{"dataset": "acted Russian speech (Dusha)", "n_mels": 64, "norm_position": "pre", "drop_path": 0.05, "layers": 14, "label_smoothing": 0.05, "loss": "cross_entropy", "residual_init": "none", "optimizer": "nadamw", "epochs": 63.4, "decay_fraction": 0.3}
Rows from block 11 of a small sound classifier, named by matrix and row number. Rows with one number belong to one neuron. Each number is 128 + 32 x the weight over its row's rms, rounded and kept within 0 to 255. All counts start at 0. Numbers have three digits each.
After each neuron's rows are labels from the 100 clips, of 14976, where the neuron reaches its highest value: "band" is the frequency band that holds the peak. Only what is clearly more common there than usual is listed. The data: acted Russian speech (Dusha). In brackets: how many of the 100, against the usual share in percent.
# fc1: MLP up (model.blocks.11.mlp.fc1.weight, 768x256), inputs 0-85
# fc2: MLP down (model.blocks.11.mlp.fc2.weight, 256x768, transposed), outputs 0-85

fc1.481:084102134138135122112099068190136129117207136121134133140117106079150126055130082139165153123130126091109070138118081147071148205176140136105073140085153140085156176100073079173126107096125166111166080160156067119109109156157158144101106101073144149159120110
fc2.481:145056148137146096091135153186056125111098147125177171128102084096130146120111129132139114092128144122181098121125079079107156177201156104118080161181168179165175114100155107122089091139116177156104043127123058121110098192145202111111153123118153118134134062
band: 2000 to 4000 Hz (98 vs 25)

fc1.434:184067169135138076123146167119145127058104091169086156113139070125107075153150143098123134109140187133155135144188132138173127098178147052112126093113117170182144081159090156100130084176195132151132108139110127117146183113133140090125113143111143148150079100
fc2.434:127198109130147117074117115088136213084148110115108098091088131191114134142153121105117124137109103159064157147138168164123113149026123175165170121160054105135120161112109148115108125095111078118112134141146192116117100127168134134111138139171169103097205121
band: 4000 to 8000 Hz (50 vs 25)

fc1.615:103138133083121096101065074133159140122052143137154096050146152125146179079135145132157085180139091175111119179111125096143134159108136148151134078125119110154102102198127116138109101079091108130159155155148114127140086128187110107132181147076188116154153185
fc2.615:102127156046125162135159139120098070154165096138151116124150136139114043133124105149102165142102183135152107094089101090126164124128117085171144158103198128124165168135144102114138127161135127208121127161110148108124152124120107108147158134136118159101092136
band: 250 to 500 Hz (53 vs 25)

fc1.680:185147144103134106167114083119158150157169099103072119145163137139123121115189073102120177109102151136045092108040131146089133160123081129157144120057116134119105131156083157105110165189159105133132061166123119136137138149129158158052117121167145123094147170
fc2.680:095124181150164148137181130103137095101110135124095101117126114138155111156117156095113089158159175133131158149105140147190154111155133118095133052119132142128133167134143087104141081109219107118130169075110170154088144068147083112130156150130106134149079103
band: 250 to 500 Hz (69 vs 25)

fc1.697:175131103161137093100096127165109159130101183134122114108121149113159185092102079182155099119116118133112071167080146128104158184170139154112076102163089121156111142135133128180127131070102147099109148104156053152122129208117149097076136100088113128154088150
fc2.697:172130133087099160128126126167112100093094129167157224078094092131112100123149145121095159090100090116143111145133132138124149154126171195138073172148182141123169099129163146161094169100079128160110084171143123078108144150182091099148125176153105103111127115
band: 250 to 500 Hz (75 vs 25)

fc1.466:066072145099137097088148126181140126089158151148171182121162094089127117092186113161116198132112165125169081121112105121097166189153144147104082178077121154135188123112131058097072143137138161144131073144194077088134148179175150138071108147118171139099117126
fc2.466:098063130140103128116102097163121127072156143145167175167124057103095120100086121129139116121124158146173113117130019137094096117169138084130092139129106174141166129131128133166143129159098180146125044149129042110168150186083161115091150088104131095118141073
band: 4000 to 8000 Hz (68 vs 25)

fc1.101:095106173158152162101128160182098107079158139111110130111179111041137122090164168132141125055148061159213123102113091154114166144136117149090159189118131116165139127038106117119126119108130129146040140148122109122155148150195135120115071143149122147097074116
fc2.101:165139134134115108137123097128174131154160113090029058130127157156184135155130136112168069141137115094067094088094188168099101150099082111120129068059137150060116092137076144134162128089208094115183122137115110145097142142128057181127089103095073115144151125
band: 4000 to 8000 Hz (52 vs 25)

fc1.639:111084190146151113130104143136190181084094139134184132106149117155148148140109127067137166125093122152171071134072148130172111173135106138133113113127169143133142121173168136087086131176155168155194078128218158108145151139144084151038115120114162137107154147
fc2.639:085189141117165147153127113095140134136133143199099113068149148150080122105134171162098132108118093192132145142160118129170142096105199125178156107099094103147152149133113123144137125094112106144041166119166182110156128106131119061108125146189145156074089128
band: 250 to 500 Hz (64 vs 25)

fc1.195:030090164124136130098120158182083109039167149137164198097191103026100096104165156177158152132158088160230140098130101148119178110130122120097152161106129116175154146067112096108115138100139142140068161147148107104186125156158126115118126151109159151128088147
fc2.195:202126120128119082105115127136123136105131116120053083102096111173168148153137149079178079129117089083092081106118176145102132183139110127120117122122132110056110092106086113120154164088157109128170088150140124109080141139158066152121096080121084072129178088
band: 4000 to 8000 Hz (85 vs 25)

fc1.592:102066186082139145091104146178106137051121133182139138061136081107120119131178177082111121102124137107134101117112176119130139138131132116136062149094087183107175156210113132068140112084117197171139144118122120154169167149148161100039091113075097136138131117
fc2.592:135127138132158131034171131158122154054095138138155124067095097177115120095152165179095149166124136138124133182134117132154152135116128142108141121141087166130149144159162175222127091090053104131123129127145139147067082139157151124127144189133133145128145109
band: 4000 to 8000 Hz (52 vs 25)

fc1.564:110134093114148084098138107121042122088068105164162165117121093103117109059152051138120150137119134142121138127103137087135137117159142175099080117123139093122137173102084099113164151152162161154167150110191129092078109069147117105057111132152164123161185143
fc2.564:173133125182154153139078193117131146112157160124156173143146086068102154119092127108099141045153114155212167106157095125120114083152139071103097118155077125176164137139163143144119115134115188084108117086129096152141135159097167117117179141123123141135107036
band: 250 to 500 Hz (52 vs 25)

fc1.414:131117131103131134140109116154135096107125130162101146109190136062152159039179092154100143087102114154113109124089107067107167136141138132119086167128157127120099110121112100097133128136126142123140149136145102085134131130145134113092073165128112183139073176
fc2.414:154085145180159149186143103150123175177098184162100121157180126099140160075105131157117077090129106141137077141141105085149135152197156054102142119139090183122098127130133125151101095149159163076113096091175092128089119182101174105050115133114109184110104078
band: 4000 to 8000 Hz (57 vs 25)

fc1.545:161117128119158070153109175141150122119135098146106169127225071110094136147147079106103125055140099138153142139141119078162094114145149082144154121141101146160169122137144127089065117176133162150127160139105141103174104118101197163141144155129166177094088128
fc2.545:155156069174124110138111127116136215171129132131108075129095170114123193116102155137123120147119145180088136171188156140177094160133174157144147089120078127171103099087079139143075092144094115089081136110156113115126104124128184107116089116153199096109153106
band: 2000 to 4000 Hz (52 vs 25)