config = dict(
    arch='resmlp',
    model='sound classifier',
    dataset='acted Russian speech (Dusha)',
    train_examples=26041,
    time_shift_ms=100,
    n_mels=64,
    hop_length=320,
    input='log_mel',
    spec_augment=True,
    win_length=400,
    targets=['emotion'],
    num_classes=4,
    norm='layernorm',
    norm_position='pre',
    activation='gelu',
    mlp_ratio=3,
    parallel_block=False,
    dropout=0.1,
    inner_norm=False,
    drop_path=0.05,
    patch_size=[16, 16],
    layers=14,
    width=256,
    label_smoothing=0.05,
    loss='cross_entropy',
    init='torch_default',
    residual_init='none',
    optimizer='nadamw',
    lr=0.00067,
    beta1=0.9,
    beta2=0.99,
    eps=1e-08,
    grad_clip=0.5,
    gradient_centralization=True,
    steps=12900,
    batch_size=128,
    epochs=63.4,
    lr_schedule='wsd',
    decay_fraction=0.3,
    final_lr_fraction=0.01,
    warmup_steps=250,
    weight_decay=0.4,
)
Rows from block 11 of a small sound classifier, named by matrix and row number. Rows with one number belong to one neuron. Each number is 128 + 32 x the weight over its row's rms, rounded and kept within 0 to 255. All counts start at 0. Numbers have three digits each.
After each neuron's rows are labels from the 100 clips, of 14976, where the neuron reaches its highest value: "responds to" is what is common among them. Only what is clearly more common there than usual is listed. The data: acted Russian speech (Dusha). In brackets: how many of the 100, against the usual share in percent.
# fc1: MLP up (model.blocks.11.mlp.fc1.weight, 768x256), inputs 172-255
# fc2: MLP down (model.blocks.11.mlp.fc2.weight, 256x768, transposed), outputs 172-255

fc1.416:120078072143127113113113099126033121166133124163126150208116105142138114104119089100103132183181124113126152173115154188124145157088109087089116128099164145097111090123107127098135146140100152109156115110130133037122163125102087103167139105191104076114
fc2.416:089097135135142112085159181158139159089126110074117137119159132203098188097116135124128141118140141118133156148078159056132149156154156173155145172097204113147112102122128078153098088121168135118106139119121144105062084116142108172094163144062098164170
responds to: emotion: angry (51 vs 18.9)

fc1.44:187145137099117120143165109101142144154078092140174133113144105199163137143169142137171116175153140120065141153133110122153095107100126122103130136158164114107125119164129097182146138076088163160153159158118149121097096123090153091129151104141065098112
fc2.44:107093176088072177143110113161165192130147121105091132142150157111139139151186163131119132141188125116161175105197146104110120111129096138133147032123113165169114111125120147142160153108086137158131139167139172154113064178033096124203114118130189130166
responds to: emotion: sad (55 vs 27)

fc1.270:099150114126141133108139133172105107146063139130159153161170104136145055110125143172127143125143144151102066115154126127146134134144160153200140169093140157100067135135167119150091148117167075101066113105121094157119107151165190133060115074107108147057
fc2.270:105092081094194112060174141086104094096115165132123158109180116178172173088121113169143131129102143110120126140045055121161187174127142098075132170097189103131122088138121092156120130123158141141100148108118129086080130099138120124160141094112116102097
responds to: emotion: angry (40 vs 18.9)

fc1.280:112165079152151119157157123122124121124114144115181151101140096165075130129122136109096114072148083131170174181160161120106101212153066106140154137142116130175086112078107102126104060119184136117156118158071181127110142114139043142116179095137109138130
fc2.280:091122107076082088140110089095151132146094129141092098170184166124188108169147095095033143122092140138128095114146083141120134101131163126148127106106097159086120110139143122150096177212131134138119148120095127141237084118128159097114110173164118152115
responds to: emotion: positive (65 vs 18.4)

fc1.657:097138151120175119142164108176106154071078173091190098105168103152093066117148149178141097079164126131059113160133142072140158169102151162141121255115123135126120171127186088117087095169130109165077128138163110123168126139133139124129173098128091113167
fc2.657:090089111136154098079165155096084177109151113158086139152193148190152146126094097143116147106128199100124112147061098117124151166163137083178127159092193116136142094146113059173087116131086145115092133097152141126091075131176162104120116115103102138127
responds to: emotion: angry (49 vs 18.9)

fc1.565:125048123074113124109128093140162139090103136136152102137183154236162137141176155156153163143133130169177138095127067067142147109163158150132153135090186123112102121138161063169105167112150174171091142156136181094081117089121145163123173123099149122141
fc2.565:112151145161145152083151167123145161110104125174150095086128090157098199144151138150153111143112232159119149130102162155148141102096108089128129127139178125144121082096069059157141133085080148050126157118100149119072114134182129144138100098169121070122
responds to: emotion: angry (56 vs 18.9)

fc1.387:130157050107135119148115120139085162127137156134139151126151051124132072102111091138140138058117146113045112144127126131076145159151097110139099203087117168122119164168172109140101097136138098111049121127112115131177147136100110124093209098153094134125
fc2.387:072130118130140135085120156097118120092130158095113148134183100189160200131106136149120115096114202129146156133110123121103186165128137132147114147075199127132135115133141043137122105130119137145094105088125163147094071115160121130124135142111142169126
responds to: emotion: angry (51 vs 18.9)

fc1.125:134129126135171080118168117168129130163108112108142195093173111119150138066148115200160117134103106109074164069092147155206090138169114140166162145129116138135061089121132136164087103108148121145052161129162156149076132134131135163174167103089108137084
fc2.125:145117056116144149144096103127083108137064176128184142093106079096139105140103108122160151109104115115090113117096129183086158106102131114068129133138103164162126133133137154072108133126167124102106108121102128087161206097154100093148134140181123109091
responds to: emotion: sad (56 vs 27)

fc1.644:135101121087143110157131087119097111104114128114150122109214143122165146056168058096061155170151135087149138129123126086133137159055163167063125127130100129119137139145140129096140121207100140141062134126178116096157105125145155089114111138133136129144
fc2.644:096128085119145087123183052124148142176092148141127145169194153115142058133171095116056133128118134124125070115163115144166161116161162062175127126088074119089114089131112114166129123191121120114147137119140115106201126108140134135137149107155115140094
responds to: emotion: positive (78 vs 18.4)

fc1.310:121186087108132122116133139140064103122110143140133136119138084097089046092118114172138126083110152149060096147139145139131125151122098099156133213122099165111139141139146121117093145137144102089069119119099076170175106163197165121077157098154088117084
fc2.310:096124109104157119079169148107116120097112149099167143128163112192173197104127146155146107150142158129141176159055092092138171183098158157100125164103212115181122087129131064148114099112143160167111143115111170108062103075139130129165147118107111135142
responds to: emotion: angry (39 vs 18.9)

fc1.231:168128147128157061130205090127087164119106041131172123174129110144083086187117142138164097121125157108172118113110091087132114163148171131158095149173164068139125096132119160162106120098123150121165182087096179100170103105083123083122132105141105107148
fc2.231:171130155081105110157107135168114121153132113101191159115069118114086107143083175128160132160132052137114155153146141156125087153135100099079130156169106139154151107073158170109162076114178109121145099121144090088132145129096125191110133133098119071122
responds to: emotion: sad (57 vs 27)

fc1.674:134165077086137097166127110145083172099149166116167098103173059154127071133136125172141110068146129086034114150132119105084141126142097131099121209131126183112138157187182101124065080159129075151041126128124131125171127147104121136105225122117102120138
fc2.674:073150120127103132057094184110134140131138136138101135123186123185170205172112111134104130117091211141133156129103113129091160121146137112131122122086202118120176127136096049176124153137102158110114081113116148158090056133155134115158124168153136136113
responds to: emotion: angry (53 vs 18.9)

fc1.415:143188152067177130161162154122129111165146152143131126103126111177120063140158178165164134104127130119094194135141069177158120146129082068091177171162117172124121122142134035185113160084119133173096146173127074131122117118125082157131156083108102084064
fc2.415:124095161086132140137124124156123158099164136128110106081188149123166106140124120161128151118138210115135113076173138117136140096185099167114137137117117128111156177153159062128162192148036114124092129167215161179149128215065136077152108092118164139110
responds to: emotion: angry (45 vs 18.9)

fc1.71:134117135108104137122118119099063117074092163137086127097116089176145101121122112149151140115122121113116165140043108112089185174133075102074131190092127184138167108138150104123111118155105169103078131157133165149152160144137144052127126091180112118080
fc2.71:089080130121149180067149120097149118133125186136115121192148106155150150111138145153136110120111193142138144115103118110142202123101176117167103123075188138128110075159143088113142122105120147169144147106077113096103131078122121148103166109140147131115
responds to: emotion: angry (42 vs 18.9)

fc1.715:142137143075145089128170116153158118146084128105149130136132090165061121118101174099098142158110132159114141143091131122157152151154170122148163209173179088126135102127117121141093147153133139082148153146098114082100185091118138163100173149114069095109
fc2.715:110150098114131082154097145143078118167141073142149107104167154146127117183127086102076130137103123076101055096121102176115085081152161149100140146150116129119149168154126067139134147190132067157124121075149087133178088150145141083126091175116102131131
responds to: emotion: sad (75 vs 27)

fc1.456:120134105112152117122165135143075123134123173185198123138179103168179087158209156212188126162134144077097177148147115165152140118094113136085162139140141151136104098171124071109094087106120152102109150065155149112126154137166161123176134099136142095073
fc2.456:086153139056115157171128130154068138117190129097148169091231126160127128106102120111107131157207201087099183134182112138112136127138094188100120141112145150200154155143172072146165101159074099104078147153225165183139085172105135119133128104090122136165
responds to: emotion: angry (46 vs 18.9)

fc1.437:144134082090129074126115086128141109108084093143154140109125097146092135143119136147158082114096142142059083105134098191135074124136117093089145141155126165098108085076126101163122104093123119163105131145053130113165107076113079165102164088160129093057
fc2.437:146148128152158086149155213119116157122127062137148164114132086178150216133131126120144107143122130121121162106152123152114071110111083138123131140161147096134094168125117097174120158105121134112102107091155169130043095147133135130163061139138075101141
responds to: emotion: sad (62 vs 27)

fc1.95:161109125130152116147135157104141127088098104169167171093130073210168181103158083156121115194134126122155106083122081134187127091140122154122140137075165081109059130183068116141093093127145113127083126136086138074052138113098142125133135136095110157088
fc2.95:094158088062138175119089098159087043138088168142105156108171133117152116131130115143095113112124106097084108071161095200072155089091103123051127108095103197113099116171131156140113103156205093121113100082103117177177097163150102079087103115146154094076
responds to: emotion: positive (51 vs 18.4)

fc1.610:118170131133110047059177116136134107151120097133183118127155165168098067129097116128122141130117118135200133162085165110141119152173196133133140177180164079113148105090073111105144157145145186120181109143074138089176127135124103128145182145153122147158
fc2.610:138109108121177062184172110106149106122072083133148136091184118130122102095147104119087119089115088131094096102132106149159074139130127171129129170146075149149069124128163127154093127173155154116105170151150123147176132071176143114119100081127089138068
responds to: emotion: sad (78 vs 27)

fc1.511:121157142124189053158164131128144109122087106127189143083147095178051166106110134106110068159148100156156111165106143138150104113071115077072058194163101083068139155099111110139156066151115084154123143108138119053106119118121125100097145149155071068152
fc2.511:094089084137139069121145117106152116113099084156147118123161131176149110133181106125089182125079123121073091115114130128178107115183189141180203160114151112101033109146161076176014156164136130165115137153139112102128095067153110130136138120066098171080
responds to: emotion: sad (56 vs 27)

fc1.366:138129112086139041165171124087125140139130093107151130102172107175141147101162112110122102127080129139063106117050105118148139135109190073141130171162140107165126113150167137136160124132144089120112177095108073129184152051165147146144150167120062104090
fc2.366:147170067103143091140136184164107081119158067126176079140107094180137157128105148115156149128117088110139160102108128124131081101142136213075132190147171143186131160172163093125066097112193107142130106091099111131068087098164121148069146148071095160171
responds to: emotion: sad (62 vs 27)

fc1.696:112109111108120133148106161154056116090118084119196104121137128125055138158134142136135082125152143069068101155096129139112085160081142149064186120176168148127106061069090130126106078103153125120090148077098111083155105105163092138094119105120125111128
fc2.696:153156097106126086167130137132113114116105081132102159093135123111170151129174130138107161120117077132113111090202105173123071111131044114108119119146060158110110145155164161191141128147166107092047118099183148188134105189142173114143063113149121128117
responds to: emotion: sad (72 vs 27)

fc1.88:123071081145129112102112106109030114152128114162117150187116104143139126098115083097105144165187132109132160178115153187130128178091111103097109123083166162099101088128100126094144139132107161116154117129113155041122169115088083105181146106176116092106
fc2.88:101108129139116118089142181154145147088116111077112136111130127191102185092130128129142157106136121116158151134084162042116152158161137176154151157103203120150114105117107100135108073108200129114109125121109152108060088139159109166096160148073119187179
responds to: emotion: angry (53 vs 18.9)

fc1.561:142136130101137138137139134086144132137140167201149101182131112173160062123140095146129149087058172133131149161137104174154127150131106091137118180120146158122133117139125059129132156123100158153124151132118077123170156095120143142138136098147098112092
fc2.561:107145147113154161138142140115120135086184158124114126097191095150151142129135114158129089111185255127142128122151125141087162126133084147093132141109152158170167130148128001121179158135011128101115144160159184203129141157125098111143114078134144118092
responds to: emotion: angry (48 vs 18.9)

fc1.629:158150150138201114151158128052150085112095115121148125095108071163108176052133098100069082146140093152145133119080098099163130121077125152124084169109118088135104135175096110145132091140159132141094132175078117096070116096112107082092138124122082104143
fc2.629:084099125138074145118081135100150094141137123177069112145151128162190143132194088146062190114116105128127100084177121163058145118167125092116150101073136148109102092148104094131154136176154128118110085126115119137146076174129111128164087148141177175076
responds to: emotion: positive (40 vs 18.4)

fc1.102:145053076127127097112124087106039107113152075161125142201117103124152123106108095092118099130202110069118119160133119154100145144101132111078140132083150121085132115154109138092176150126101178112178116131101120063128147112088072083150131093190125103119
fc2.102:121115158119126116091160176153153160121135119072137136113118123175061160099112137116161130128144130122116172165043167060145152149135172135140160166133191090151135111086103115120094084095187153132134127131102127079068123108127099184129179172076094134167
responds to: emotion: angry (55 vs 18.9)

fc1.648:138099157073138109156152114134139127143096102091155120133132084155074140098099149077092125157104146159047140122067123101184144156123194144169170197172201071143142109114150115130100151147126143117120172141124098098129162063150171153094157161113075105127
fc2.648:093136101124108081122101154175118151137141065107144124116164146172113162182146102116071133135133127087121084130142127152103079098145135127097149159126136137103163134135111049159144106193126105130112100105147115109153032156102107122146111159128118111137
responds to: emotion: sad (76 vs 27)

fc1.706:140105135098190114183174146108143175195092131088156115111146102157062161136134189119159072116152118118106160114132136141103138176106077103118156164187116120129108116074104059135120114105123100115110187132109125089126131113109066158160142094166104099133
fc2.706:154165121158076106155127135156144139171199109152116097133166178100198093123128099141113193120109173146162107132167135115181108145178126159135118119145106155117121135152083098107163196147036146120158139149168142181169129178124144073179099139124130160142
responds to: emotion: sad (78 vs 27)